{"encoder_arch": "resmlp", "model": "image captioner", "dataset": "photos of plants and fungi (iNaturalist)", "train_examples": 90422, "image_size": 64, "crop_scale_min": 1, "horizontal_flip": true, "translate": 0.12, "cutout": 0.4, "tokenizer": "word", "vocab_size": 1482, "encoder_norm": "layernorm", "encoder_norm_position": "res_post", "encoder_activation": "relu", "encoder_mlp_ratio": 4, "encoder_parallel_block": false, "encoder_inner_norm": false, "encoder_drop_path": 0.1, "encoder_patch_size": [8, 8], "encoder_conv_stem": false, "encoder_layers": 10, "encoder_width": 320, "fusion": "prefix", "label_smoothing": 0.05, "decoder_width": 128, "decoder_layers": 6, "decoder_norm": "layernorm", "decoder_norm_position": "pre", "decoder_activation": "gelu", "decoder_mlp_ratio": 4, "decoder_head_dim": 48, "decoder_fused_qkv": true, "decoder_bias": "all", "decoder_qk_norm": false, "decoder_layer_scale_init": 0.01, "decoder_parallel_block": false, "decoder_inner_norm": false, "decoder_positions": "learned", "decoder_prefix_bidirectional": true, "decoder_connector": "mlp", "decoder_tie_embeddings": false, "init": "orthogonal", "residual_init": "none", "optimizer": "adamw", "lr": 0.00093, "beta1": 0.9, "beta2": 0.999, "eps": 1e-08, "grad_clip": 3.0, "steps": 21000, "batch_size": 128, "epochs": 29.7, "lr_schedule": "cosine", "final_lr_fraction": 0, "warmup_steps": 630, "weight_decay": 0.1}
Rows from block 5 of the image encoder, named by matrix and row number. Rows with one number belong to one neuron. Each number is 128 + 24 x the weight over the matrix's rms, rounded and kept within 0 to 255. All counts start at 0. Numbers have three digits each.
# fc1: MLP up (encoder.blocks.5.mlp.fc1.weight, 1280x320), inputs 107-213
# fc2: MLP down (encoder.blocks.5.mlp.fc2.weight, 320x1280, transposed), outputs 107-213
fc1.576:128139134102115108075078098152124138086184119176134159110131125124072107107159080135079161082095168122177135096098159192156137142152161095112129074134113142150146139191112147131156141156113169158137123189136089164170117140136139141130117112129134153121105081098077145142139148099152122133139101245118171129104115140103100
fc1.577:139130103108069125128122127121119151110124150130138122137106096141128134091136092135147097131126161124128156134128117093102165129114102131099090127128156104133161166096112129138113122148120099151107114111107108136171105130084124165123148129124091088126114140122135118141119134120120123106093143112143133091117107125151129
fc1.578:067134136140177130137151147161124121143090117107130158123141087160107141186134138103135140114103150109123111173145098085138120115091085158120122159142141107108126113085141108138102163152118117161154135128118108127135148121126134123075178133136122180124148181161131123131129101130131121101139110103122108115107171146114134
fc1.579:151079151207145127165239071131107080178126130181134132131180135136142144116124163198167078154127093118113144160095110122085114195146148188184132187095110143105071139114139104146131176128087100100211144061097100126113109122171113092125136220180121199185078146120218148148169065113061159206179160113110111199129157117165123
fc1.580:112117155143132118110143101152142148130128132156131131144148106131127141130116121134112179113149123136123116129147124104129136131108128130137129119138138131123137147130112126131137140137148125147158135132120125137152119131140096125122132162132120163127133123121112144128135126122138128130153132203127128148118141115130124
fc1.581:111132134130124114071140120136128115129129147127131144123147102126125123102137114116136161111119144136134131128125105116127135132123164113116140113138137125117144137159118137123128161146133134140122138132122117134143129123144114130122127152119107156128128107126132133118138110111151126141160113167128121145121152118130128
fc1.582:097132180112132150161150154089150149119159166188143144120154123155134120160133121099194141118086147136112117165151072108116121142100109118152140152161208129131141172103154132131146152149138101160151141077103103131130068137120136121132190127114126132168125141140156123133113132179083141113115181115143121107106179136130153
fc1.583:122074133133143173162094125130173154130113150096102097146130124165145156126131174115132155114166126175081112136104149074098123111137099118115137158161070077158115114094130122128116133093158120123132088154136162107114125108110126131122133131126116101134121172175157101138135155145207090131109122105105080147156161204159144
fc1.584:116150128119137112166154136091126126163134158108156126122105091077190194162117092138149171146085170082117075122135087115133090132076096208116108134115154112030136148089128044117126075118140153134143158102083078140124119134093113177101211183140159085203192188119146099092089116149169119144139177075176086078091182048162186
fc1.585:115138133115120117143161129152141135105150134136130149113137109150124128141110110119120127146128135156137124161139107082110138123103111121121098159123146112135144128090138113128120138131115117134113153110133139117097123126139103123112158112120106139137101143129150113090118126114097131121132125141116122128147126115128136
fc1.586:139137130145124130148142154124130101121135123143120140138123105139121115114115123135108138112135149169128103141118108117114145132108127136126120137130118112111126132100139129109135166142122127122135144096121143129144131127158128098116155132112106127125102152118132118111139148114101142120120126149126101139156118103157135
fc1.587:105136150132105111100105125171121118106139121118142143117132143151097132121134099131100156118092139155144133117122141126129134117155127126106119089121122109148134106163131134120115153129103139151107112171129123121198149123141140119131119156121160131130136102115112140139142132087173123122138116187128143139099141116105128
fc1.588:126094100130110109175139105060095125133121130094172121177091137115160132117116177149084161203146115066088115091137128093103097170122138131136125109072128149134112088162085155097159167085110126111110136110129148150168077127111172151142135113095113067162116157116175143147141113169147138196152163144139117100136151125146146
fc1.589:104111133119155136100119121172153161155082143097146117132091080187112152175170128127137178118134122203129143154110100127117132103133092123131167152136100100094149162108090070114066138134193122182152087107118127105111174071123103138039171120105120131155154171172137135166105151130161142115136134098122082122095130185123187
fc1.590:082126144172139149158159156160164105135085186123212107147164116116168158097134154185099186115076154119091142104132128094113108183126124196138131156099147108068117109138144150144162131142170121148132200121134120108150154143122141150076133187152110062122177182127144172108158112128194098209121132166144070077123152080161109
fc1.591:116092157125097134166154182101158075120162170142126146103167096107140124099160133103110175129099149090101083120118124100130143159113144100148123163092150076100121159099151145096149162138131121157180158125128157118113092125106092130152165135125108113165127125142156123145153113142144139166087118160130099128123156132167147
fc1.592:120124124129123109144149131116122114129113149146152120126137112125158129127122120130113149131122123143122121151146121107132151153110126136108132143140174122122135145112155111106160141162114124139134127111116129142128109152130110153159137108115116125110119183102134123098157129126138132147109127138146112119150117123111154
fc1.593:122125135117124151166090133134156182112138156112140128105110117122182118115138124115117114084097151106091130124128121085112132137108113118128095170112109088134130129070141115137129149122124100135085096156103108124147111090113109115114168145140109121097070171157143120121085148122132113091103132108149106081106127131166147
fc1.594:137138168119115161173120144112156126123077145125124128124124089116139133119155126152150128133125122162095136166101105068091147110115112150109165211135110058123121143092129120160126129131154137136133122148113151106097121123104087119130174159111128103124120158126161122151135122122133124110122131089120051117140108159138155
fc1.595:130094134114152117139140160124123155135099131181140125121135116137114123162128163136144136153135117149114136199108085073116134128102129135108141177131142114137118173098125103140114151167149108126144117102137105131128100123130137124124164136127127137146121137114150119155150128158074149127135107124124118111130131158130151
fc1.596:155145149140122166172139161141143101102116143101120180136126121097162122108135144156115108104124125138101133152128105086118125114141098148162135188119118071146112141070114137152153147130124114085134123138114157115112133153108104145118176145135108149123089155120138134129112104109111147115123156110107094124138102133179135
fc1.597:123110123141128122109126118114098132112124136136158144099114109174141132140136107124137126127144127142131158172131076092076135104145140152133135117085122077113142169101134149152093174143150107142117095076113138163115111099123135124114114140135111137172105151086140126126097115131057141101169111140146123105136146102166126
fc1.598:093109135130104119101146067129155101134108128158160117129148115157150151113113118130134135110121149159131126149102114108077143131130119164121116155139125125092139121139110149121104142110158141155104160141132134112142125109106101144122116167116146106111137145100128116129154130119143123153174125134144087108142142122150119
fc1.599:135128150175120156142134142124110108094117131094145155152139096095149140112141135144120141111104175119108135153134127078102125152113121176119133143113134100103119108126137125135175130123125098155092126132109094103113141126115096128137141154143142112119133157107133144099109112096125109101136120116140080121121083069146137
fc1.600:115116134123083105095073114182116127085175131094132125128118139126078107073159103107080180092153134140179111096105182142134165079170137092128095034110122144155179093161116174125142150111096137147105115179151126152180175127164125161107064123106125143081079039116065158133145156088179141131134097203134168152141134179138102
fc1.601:080132103150140112086176134172135106134136146127129142111125124134125161135140147144128143139124121121114149142114128103123122133124127191145114138124134100121113137117102110136139154148146122141130149146134088114157150144137123131078160164115138139120151181144143136147130101125117133118137129127116135129118157125111122
fc1.602:123113156116128111076113119186103112119141135132112137126153126128097124115133114130114189094124126126144123110123137129127141126125143105128134105136130116151136139167119141120121156178108136173119135159134117148160149140145111144093093158133126146101132112123084141126152128078150127134152124220126142137117132132121121
fc1.603:150120116136127155128127167136131122126120119146132146119121113175134157144138105134141102122141103191116156161116105102124146129094120161158131154150107102144129162075133127156118181159123094129112095088116139132148112117139125122117177145139109130125113158139126119123085120137111150091115139123126094116137140143157139
fc1.604:116118138135115105105139138182125121118135138129143135144138113136106142129121128147102173097125141125139133134137140109127147131116138140104106120144109098128112142131117122116112156141129138151158129130126114153143136115145101127101134156136102132129130125111120147126129116099146133135163115173130121122135131128126126
fc1.605:158116145157124177098114172134137071102115137135134168097113105156153134141157132154127075136137145146114127145069113126096146111137100159118129160145121104133137151089141139124168168133173117108088094130100161098164120117141089104147149168105127133111087168089113122133130110130100120116135138146117074127115097128208140
fc1.606:075137114143136112169131120109130148091155155129100132147121097163124135139048137077172116153191154151146124122115121095129101168113152120129098130156158154129138110147132131137131139135093090109126160106126147154158134165143147131097132116127112127142124129159166114102158162130125133117128128139115167182143179136111126
fc1.607:140107165133131114123126120150114112114134129130132149130151117126126122128141129136126168095104154114144129139112133125122130144123143139143125126148133106135132130137121132140143160141119134159152139136137116143135117118154103123111138130135121135122140124096136139132151119116134133127163123200136134134110129124114135
fc1.608:093138152155083144101118146116136069126100161121153151141130095132127113122158127130128125095083145179093164140124103051099132131140107160118146148100166105109137115123114162135156159129151110134119142085134124116119131145137110106084126145103137082110124174142138143167122102141166149164111111118121093098119127107157139
fc1.609:112127141127084127093115121185116099074176121116113140127128112162060103122148096089068142075146135161161152120114170177139149091178147094114098057120116130150165100153113154126122159141091136153117108157144106155165160106177129128096086138106144170125101030133069160114132143072190137127149099176123180169113128153111119
fc1.610:123114105128153129125147151092121113106123157132142188103122104140147152155136150146131142133121128175093132160107104073130123158088113164130133163123131077141122173108122120136132150197151121134118113164164092122180117175123153142119174139125142143155136194130145137171149128133105126113099121130133132132141139147146155
fc1.611:068142111155139127110168079125109090130134126149133110100189130161127158160083142026141082160139089147112147166113147086126083143135112171173066139190174116099096117110168127157132098093095095108132139072115158119110119138126126117079123133067122101096152167129152129126163108175128085138141132137138157127178202114081156
fc1.612:111103142154141140132130149121116097124097141142176142125138137158119157150126146164093147115117123173097156135129142108116143173141090146090125154162139061161140123100159138151159184124140080125142117139139132132132146114165137111104147133155101078112120164135122138100158114127141127138125122131132048105112139133149118
fc1.613:152124142094107128140177120091140159127111139190142122114153113138130145146107132127160148147144146093126131150156106124139138149093122135112123142123138129113122173126120110138105099130119149156164161091138100136105103121112120155147133124143112083124151114120148125095132128138086123129123147123142100125124154093125120
fc1.614:104132137102132124097110105157121134112134136139128130119152121124102093116119109144119121078089116124147136132124130112133127122111131119107157132153132107124111142139112128118110154149102130160135132129118103122131138121136114114121121140131124127132128125119125138114127130114142134134150101143137111137107131134097132
fc1.615:152141131155112135143155145139118083121137132133157149151146125146178135116137151154133109150141130118104151140144111100095170116109140118104152167116142120079130135116116160166165139116130151117153165101103183137079121151152107121151130132132114094099104142087114127065125091104116137120126142156114117118149106082120119
fc1.616:124120120143138121124124157125128115110153174143122142142133098164123151129145115145145150111146121144121141130121118086125132123128116115108129129123141112135133152120113149126150159154120099142107136112127103153140134142123121129106148132122108117144134148106131153126139129122126135126120125156133140116136120110130137
fc1.617:107117139129128137129144116135122106112135136133128150122126104135126130155129095141115137116113143130123121132133103116115133134104099157145115132118135098125141136136140125121157143136110104153120131115130093127121136144150102133106162133129139126115115137123130128121113121123110127144131150127122106137118161114154145
fc1.618:104126142114120130138134105128153163140098144122119132171142099149140111133120111127151174097141169151113167151094122100127150124138111124109141169142100100149146121092088077156102121105150137151131122149136112110089139092108112151107195127125145092149140166130153103158099134152151132106098142068119088155130129135118154
fc1.619:098153120131086131070106113186144109083158129127137134112133119106067099090118088111087139082104149137152144107109161164159123100152136130115112033125096097158141089161125134119147123122099139153085126170146115130169155124151139121120100144128152155111084061125080153127128144096195108111119116192106152131120140122114108
fc1.620:104119133127110108105139133139117133135129157149136130124148107152137147108139107119130127128140123118126141150120112096127137132130133167159097149136138110124121126126121130122108144112108105157139134115134112120154132140100121156118148152109129144124121154110142137113121112105109131140103147151133112140143143128152150
fc1.621:096138129155101116128139161134080101121135127145118140128154124109165129101135120152107123129139133125105144132122127102119142127167151155154121156113161130104111136124134135144155145121127090124141137103123144119133154152126098123102123147124130136109130157124142126131138103089095120132106130140126126134136116126129148
fc1.622:080132139084128151135129130107151106106117142158141136128142111116118114158105096111126123137120111130111155130140072119159107126105102135146134133144170127129133138142135133155143142121120093135135143080139102124144079140118124124102160109119129123102123144125134134149094141152100133122092175110109077108106175133121159
fc1.623:147115110144132113123155136137144164134143129145162107089100103150119152135173115154137133152136151125106124132122093122140118173092132154153149148099123153086130150152136090123112132149187117148122109088128093124115112055152072116162127191128103134123117147103138140071105135155075145113153117114122117168105102082207182
fc1.624:124128131116117087068072100185132131081166127139106141123131120117066105102142090125065184077128101110188129078125170164142153101153160099108153066130130152170143121208109152111152145161136121173112124184130095170180156140138109138135100139099127171090099066096054150134155159107143154126131097239146162157118142142104114
fc1.625:132146122106121157151161119123127123161135135132122147099150158168135129134123124127177129134104131144120148142143093110124143125077109110140153167101125101106139164069133147174100187166100138112146145093118148136115128133123143135114165118137114158140139150134139088128102111131131144113091166138131106079137161113139128
fc1.626:134148141153132125148176160118080106121117107101150171146129139117157153088138142179149117138121153123105164147174092099094135151130119097134176186144160126071098149129147152167161149154129105119165154093079199161071141142130090088164135141149115085149122161101149149072133052115068122137127121129125132107154070062104144
fc1.627:113125120121139131137147113138124125150116142136146126108140114161137142139138137119158121091112120162131119160145101106117128131098101147122126179114122125134131151099122121117084143151145130138096140120114125112143133107099126141123137149129128136116130167140144131134096119141104140124134143098129066112125141139154130
fc1.628:100130127077146157157142156132127163136109141153131172106165111167162121147088117111169117120096143109123127154103089110137127122120101111119149184156137129109116146107110122148092128134130135104158158109105104136108099141089157153138182117119133110111140143137121081122093120132126136093081160088107090113125142153110134
fc1.629:094135147136099123112090104186115090091158135115122132127132131137095115095106093125088143090086137138150148107090151137137122115147132128114104082131096097135146106131104127114125138113101136145115125151127110105166157105149133122114080159124141133122123121130105137120139132082189104123148116174114130139088119123112124
fc1.630:106101131126128112129142128139135134125131145172120130127155121147117117146128132144147158106108143140134141151155110130125137140122133120127148134147148123135128141134125126131121148165136110151137131125142099137143116135125119129137138133145136135147131149143150138125129141129107153125148149157149120116120139135125139
fc1.631:112134140141133125116147104141129122110153131126150170130141107139108149142106151118116166121120124149114109137119115096132111140127137124125138133145157116122127146143139120104115157158108109152118142113137117140142129128160128126109139139129110143129125138118141132110161143103121126120147121141120121141142138119143134
fc1.632:093143095128103113207122155108119153109143158139134158131100087115178134097107145128164125157155124149158135149143118062088130139164094165118090123104116109157132115106111137164140120108113136126105157104122152125164115176072141140092136119115146128179100147106173162132096113087124161124178138132148100130155121132115134
fc1.633:118106085140097112181120108034100105118114175153182126124113109129119106130119134081129169177117099113136107149146117069113112133099095149079063106082086112119152082117108139136147141052067126150162111039110132156134039102113150146137170101117102105225095156094166139153092147105121135198160158149145096115113233129139163
fc1.634:133116140151153108136144127110147092133102108172127126100132107176119127172140146121136106142134110186090101167109070083133118139100117152137103153160108098123096169094133109131107140173130117121147125080128139119126100133155134102094164123141111169147124181111162114167152123115112117144157109147095112141142146126156170
fc2.576:140137107134124124145226117111132134134129161116158098159151130083100166150122155117124127156157124066149142060126117188169127133255129117114116172113106255148124137141139038117129139141138129111135130130117119144121118122140115134127089115136129130146094045123164088123139130122109130124111135116128029121144114152146139
fc2.577:116089119130139122121179133124130135138143156138130136117139115087118136140134136127110144136143120086145117110100146136224108144255134105162156146142124255124127105158133083088142124156102121135125141141128115165152135110153166137164132101142150136162107065113134148132150136117145136109124118164130106165091102153099152
fc2.578:159126146108130126092156104174134136112145123125119110131105139133115064133114138120084109140117128141135132092135151129154103128202126067137128133174139195160128101166139152108109129124128132101093136109127184127169131132138138099171086133140126153103111080073108157121105133140118118165142112158153093150156127146131096
fc2.579:095174152146101146121131192130142128051078170063189138137110103145108177118155074119083163144106173165176214116154242144107138078141071167111057065097133147181194009147155169166151156061122124141067113169127148092130145123138148095110100095105123085114073126104032170090098142097168179092110178154128089071107100119142089
fc2.580:127114125122123133147208125120123128115136139125144121143139134093104153125131153116116132136154125077161146090134124168155111120254130133121136171133121255147126135158148071136119122129120137109123131127125122153117130112136113131135109127125124135128108073122156096138126135117118135141110132115132052130139111154150139
fc2.581:140127120121128129154208112133140132128126147122139116152141114086121161123126149119126137136156142093140146080137116164155135112255131126131112170131122255139127129154147060121105123139120133116119133116134123148113137097139108142129104117126120122132095078115152111121120129112115136122115134117135039123144121140151145
fc2.582:143160158089134110105186106142116121166154123150118137092139132093118107136103143118136147144119106099161141090158103162134094116176107088132091125158143230126137147155103111124099132141119143090096150084124144155156130172111149124120098130130138154118174078109122131140139104134096141156166133165139095115150176149092113
fc2.583:131129124132101136128125112110071147133134092134096080099097116094111099116169122104121145107101162125135138116104142139140132116142158137161142111125101167138112167173135114089114107115112156126126067122126106125123091120116146121135122148130121138122113098114114106169142156129136128136167115117151135116141123168128111
fc2.584:153187144073075158089153133097138130044166102114110185160104162045072077112128178084055172112157119186171156151118172096137148091204135096130104075116158161241162134137153149156154138131120148101093094171189116091133119199139171098088147008050130175114101070098139117144119180131170209101084113146133091079146116170083087
fc2.585:148110132098101120117136122161122117132147132143127102099117129097093096118148098133112115107116129130180117106127138168130141124177131146140155111112167168131137139149132120086157141124129134132105121125134122139147115129170124142101123147131127152134114085111089161123137123132144122147159124107139101102124154144148112
fc2.586:127117129134136113123152091162114122124131125112121108138130135122115134130131118127118121102125126110159129105137142142144117123154144108120155127133121170126125124157123120113128126100119148113135123116132104121127129112157110136142125137132132139110109100110119134112150129127143121156131143106138123123121125146121120
fc2.587:138112118116130150149223125117144140139146150129138101145156128085103155134130159121121133135140146086148144069122126180156124124255122128135112179145107255138128146144150043122120133138140140133125128122122103140135121112130128135120093122129132128134104076118140110119133123118112135123116136134118033138133114139161145
fc2.588:087121101120063126119127076072143150098161143148118123107115150048067109110131157106143175114126146144179107145092141129176123124159168139165169148097149209120144140173131078085175097146162132133113116140160082162173112159167140143113165120110124141153090101117168113128204172147169146116152146106118119122111182166156143
fc2.589:115094095167141139137145123123107172114122112080149106147092160117160089085178203142078154123122156102108157094105229091166093164189158126118122165122099216125104060203145142111124107092134135085073104159113122143148119108160143108171086144165124116134116122125140149074150146113171082157112078166131156130126065143147113
fc2.590:133149125152127128112122110189103061110142096114106124132107108064156127094141110206135117115086131097157095038125150176113138122190113120073118098102139142096157158161105153085153117110134156130154138114090154088113145157126103137125100164114129147131131074099088136162179083124152100156181086160140109139144099125116105
fc2.591:142120129107114108118155089153104154149163097133110083126081115076129118120164106171136151125083124089189113075159148145122118147193121117141123102158154197102154129178116120085127116109103144161100135099103132152137140144108111150138104131122129158129141056107092159103155114146120127149172106142147116127126123138098102
fc2.592:147127128132137114100118118130114143116152129157114123125112128125125120127144109108130130122121115127145142141118144163145105109165150112139126110145139178145118117161111101135136116096125119111105096127127089121152143159155095148132160112116137153118110096112097125145130144140129125101121138141119138134113123132117093
fc2.593:123121103138140146129101111119087141127122124143106088135098125089142110106149133140156146118111144100139113105125144129147101139187135144126171123113126220110133111165128097097139091108155153109097116151108105115139126142128111139154107143110132116140111111114110138135136140146130100137121110138149114122153117149113104
fc2.594:111118117139116141112129102125123123117160114145111110117078132089119082111168110143112160103100149130151111124131159142151125116173152161135162096103146152117140102193141102093179127113123142147138121140133104122136102123186126129143142125125119145143105104108105131134153146142162124138139089122139149141123126149120127
fc2.595:135136115154110133110128127142108105113140116145112110105101115106082103119128108127106143116107110109172161108122133149153130120162132125139160098114141128122132108152115136142124151115134132129119122113115125126128134127148112128107102155128107134115102095117115142139140122147102142150151117121141138141128153153117107
fc2.596:131138131132137139111128091134124136136138129124138084133105117097113106122127129128112179116101134142146188117155153168134144111161141142129148092113104145122143110153128123116092124104151157141106142121147099108136150086123123135133137142097104133129136092137092136132111144116164144159155128141152096122130150133132107
fc2.597:122143123133130112120171131125070145118157117146135121115137117091098111144140086134127150103093133093171123108138120146162109134108129146147141083131144182127111125165130092091113146166124107165122098122129062135131113129154137111131124127171132152125123094089131134137147135123082134087142106150143147133097117129111156
fc2.598:135109095144130118087171099117121124112131112131142113099136140153086098126124127122098107153145119119130132123112145150144122129149141128152150112132109156143116110151155131126141114130125123134136124136144126148151115078162114117155107141146113136138081098107101129109147113117128125123134109153133123149130131138142117
fc2.599:137103131176120130133106117137136126103130109090109070127117134098149160113142130151131125125107134118117123104141173133115140141167114164125129132128110127101101105139110122099151095079130124149119124150109135129140161117144104134150110153134132109119113115141123121119138154130192099139169114117117096149145090126155123
fc2.600:134115098126107128149255116115150144150132160121136102135172137077101163143122163113122128142146120083167148069126136177176122123255131111125149187134109255117126149151132039109128114155139133117111129130119094147140124117144109127137113110109122147153097045112154088121144123130114141119128115111105039141161121153157144
fc2.601:128131120136137134079152111136132132119136138117127115130118135103097086122120132117118127136137122107127137092145153125160110104186112117126137131133131236135133131148140129139133112121126107112115136113141132155143143110133121131132107135135109138118123082127114142123116114133120126141105144144158086124139131137117108
fc2.602:150130121121129128149234110124124133137130157136135124146166122088102158145130157097109129138145128081145144085128126168162122115255127131118131161121109255140133132150146062107127125146135138124134127119131098137130133120136112126149103101121120140130089055137156100121125140116120127123114125131127032129132116151149144
fc2.603:131144150152140125136121128141111120085150121125101098160127121114123117133166112143097103121141141130146133109153138142149133126167140138114143126124140135114140114157137136120139139067107126137120101115117118133134127115161110129136129136118122128121097108125078139108128121121163124142129126117127098130130107122137110
fc2.604:135117127128136136143193126138124141117133146116134139141146125107100157132131138126119134144134140089146140086134125165164114124255131121120135129116115255137123146151133061112135130136116134131122117126116109123122128107144118140137112109121126127136113063119153126132140117112134147133137138128125072134128126142135143
fc2.605:112120120151152129138130088146160170143098118098145084151103130132118138119129138154095158124088148104131172134161182156128111150180105158157149124135081169113132059185113118118116132055150093141095127143135081117117148072136109110158114145146118104124124153138136142081111138135154115173168140106121047117110124125126099
fc2.606:143096137106129113128154136157164136129143152107126120107134124066152103112115125126118136113107117096137123128098168141125118106201146099093142145139119196143144124117122102101115114131118167117080141160146165156139150133112122146178136131106140124121129103102119144107135144102147145122128137143155054124142101133159096
fc2.607:150127134131124126142205122126111119127127144128139109160139122101103151133128157109126126131159143079152147083113119183162113115255131110126099157125113255129130151151139075125115127137113126126138128128130114141130133113152127132124102116128132135117096085123152095130130124121113140148114140126128029131142121163138141
fc2.608:117136133175126131127108105171111102112122103096109103140120114094174139127135112182146171114106118119125142092130169145124117136159108116106111126153089124145128098140068141107103143064147141136141125115101182106130135121088122113155076171134120127104126094123086120147122117125135113161159104151119088166128109119101127
fc2.609:140127108119122126161237114142147149155140169140143120151167114085094177147120162106127140153139101072159152071130135194147124133255137128116131203127107255118124135144135010103117116135143145126123141130140089149121134106147111135139104136121127123130116065119152095133143111105109136125124130105122034140160124149138147
fc2.610:124150135145129143095136123127103128076154130141137130114132120106077096123151117122113105123113138104127140085145150144174133114173113156118134110099145210161130121146169128140136140117103103131124115109126112158111111128155114115109127127157115155132095062124111140101122128112132147096114118134144084131119130138137118
fc2.611:137147141156158144111136136118159139127180149129101156133139131073149111134068165100148116137113121116103119086097149148149090109218113090111131152155147215125102123115111109110110123098092149088121157173111170144142166147113168139144149158133144150111147156139119129126171106142162097115126166134107082113119142111118097
fc2.612:130116121164117142122151107174129103122131088123120077130113125111135088117140124179087120121100149117161100079123167175101119127185157133112125119127112142122143104174105121071128118088137168132134110125121102076103115119127092124136088148126143134144117094105088122139153121123154123158181104128143114119141119136115099
fc2.613:138129130112110131113160121111119123108171119164105121105122121064102080103123132134095138133112135098156094125115121151140113135244123149136120137115134206124131113165125119075157098115118130126139137123108111157145145164117142137129094132109157145129121077099121147124155119144111125156150111110134092125138149129135115
fc2.614:133134111126126120134192126128123125128136146121140119140148121099101142132134142123117131130130141085141149092123141164158124128255120125120120161124115255136126126152136067117114120140127135115121130127126108135134118132137113138135096122129138126128095072110137102132127126120121144118133144126130041142122108147141133
fc2.615:131132140137143125134169124146111133135151091139098114156131149140145139115123128156131131136139137119127153126118164148138137117182137155135122116123123137108117121152126146147102143074097124117123100124118099119111146130146136114138096167128143125106131097125148087102134108122139139123116117107126105130130117120127131
fc2.616:138112138125149115125165129143134131115142134141125125135143122103132141145129131138128134119138112100154127103122130147185119136187133127146134132145122183123129135142125074110140122137101129131120121138124104135132144122141116131135118127125137125115102092128118138136141121112128125114115127121123098140113120141114143
fc2.617:110143116115138111111141115131112128113130131136131141137141135106120111122127123127135138134130143134151124127125128139171121122160124133122139113123138170125112135152121113125135127128136121123115122144154094139130151126124124135114122129121123134129117111126119131135128134123118150110133124117133096119117117143122120
fc2.618:097121101115111122114164109137117151156154112114131134131148161110137120118147146120116160119154147138133144131111156111161139141154134105136127123111123172116111141170126127116126092145125139118105116175148145150125122132148150129130097118129143146123114110144130108114125133128145148111105113144125176126140096141107120
fc2.619:131140117128130129154231124126138139133133160135143109144138123089100154147123166117125117139141124074139148068134122181163120117255121126112127180125105255148129145124143054111125127128139137111121125143121125153124117114136121147141083117129120118139107068135160102122119112119113142133120125133133005135144117140148132
fc2.620:132132130096147117116141122138136138125140128131127135132141132110102122142129138120130137129125125108140129131135128129154127136160130116129139129144126177138126141119112100128118145122123101150134134138150108129124136127146135140131134131134148143134147107128135120138128131130124116120134109118134103132101119138125146
fc2.621:135109118155153132120135121157123122121132143113124142135133112102119125148099118109140136130130098088117189101119141114122129116148133116104162139132104166153127128114120155141098155107117126153129124122143136159142165102135105141131123150127102133115134128141123145107142130113131143119111133144138092139116141127109111
fc2.622:116151121081134100106140115106132150126128146152141154136119129118133115138111128101157128149139133088134126096149078144159121138166088113130106126137148237136127148163125066132124112139152139101088147123117152141124133156104131132131113110116129133118129091112122113124091130164090131134125169141154102098141150136118127
fc2.623:112124121158149126113180126159098188089117133111131109168133151152121129123127156099102141132154143114089173095121209133152119114153120121105092133183080206181106084181100101173082115108084118096069078159135064158124117089137134095155074106150107071104097105115093152116086153085160116125096160162123135130108081143095093
fc2.624:140144106142129133147230120122128138139145158122156105146152131079097158140124149114119128146148121075169137076135115171179120119255130128126134180127094255158122151147147037109117127138121130103118122116122101151116125114140113139132110115121114141137103060111160112115134117120104132133111156128135016136157107151147134
fc2.625:143120110129122129110158115147120138136132123125139095119120120147127130111130100147133110132119116111152123091145159165134125127145113106124139083140131163117144109165117137123099145114159130144122120129118144134143132128125106125156084180134110116115151088131110138130138109127121118163132116141134139148127119123138142
fc2.626:144136146162166120115138142128101162135164098090064118135130124154146211119087142112148162116117121097112195092135175123140143104139146105114111106133086150138118083131100154180080130075079130145124086149102133153128149111143130102151112151171100110108120106128147085097116137103157148097119138138168146147132108088095116
fc2.627:139136128128126115117125113140129149128138112132126106132115153126135113123130109121121101137141145119124115120143108141128125143123128108136128110152147131131131110155130114109124115114151125101105117144112155124120137121149101116147111137140129118124122117119124132132124116130107125136123129126117152115143111112143114
fc2.628:141121116107103136138126132123115156147104104142107075099095119097173094119139118129152117151132167088134084126118117154106126147154123119132100131129112191091133107113101088087098094138154172114098109115084134103139120114086126117153107147121144128126143123108122090138127117168091107141143126108122124102160119139146099
fc2.629:135121109125129128157215131124143141137137159123129125160149112102102153154118169112133135136150129083149135053130133179162123127255127131113126181131108255151132143145152053116130136130135143125109138127139115135136124103137124128142089115128135118138107060131164108137135135128129127122118136136119026133138118151150119
fc2.630:138127134140125144138156113135111118117126119125136107126136145105106123129126130122123116126124144102152158077135108157145120122209117130132126147131116231142123133152145105118121131118136127122110120121129111139117118115133114134144086141124147141119115087096133108133125111127130137134131130123131080115122120147152127
fc2.631:133114134139123123133194123135125139139159128118134125145135158091113145120136157123120113139137143088142135103125133155161122135224121135123121145135113255129117127147130065118127106103128128121142116121129129143118143131136114125136110131141137121104120084117164110115125111139130122134123128096123061111122138132145137
fc2.632:116118092130100129103115156125142148098154144133136128134106176091100096112123108126129196105110132134175180121070181155163132097202155121118140131109138184144164135203127106128146133120143138129089107158128088124156169114153116150124154147089119113109094087113086145127148167117166139122112137152152089101117115162129100
fc2.633:112145078096065120105158068054129204112161133124132131087125191033069087097092160065164182138111162124182157166129162133151123104163152134172153107107128240119132147158133083117121057136180164156099126165157102181148130117121161166138194103115097134138143094114130127118154178178163181105161174128167116086137166176128104
fc2.634:148133117153122151082171120136098114113141128141121108119114136121071105132130118121114108139116111123117160094176147123173148101134125122136122095110110180159117120132144163131128125117103107150108109089119160146119126117144109114119123129152093145119098081130119134124098129133120122128106128149145110137131140125138113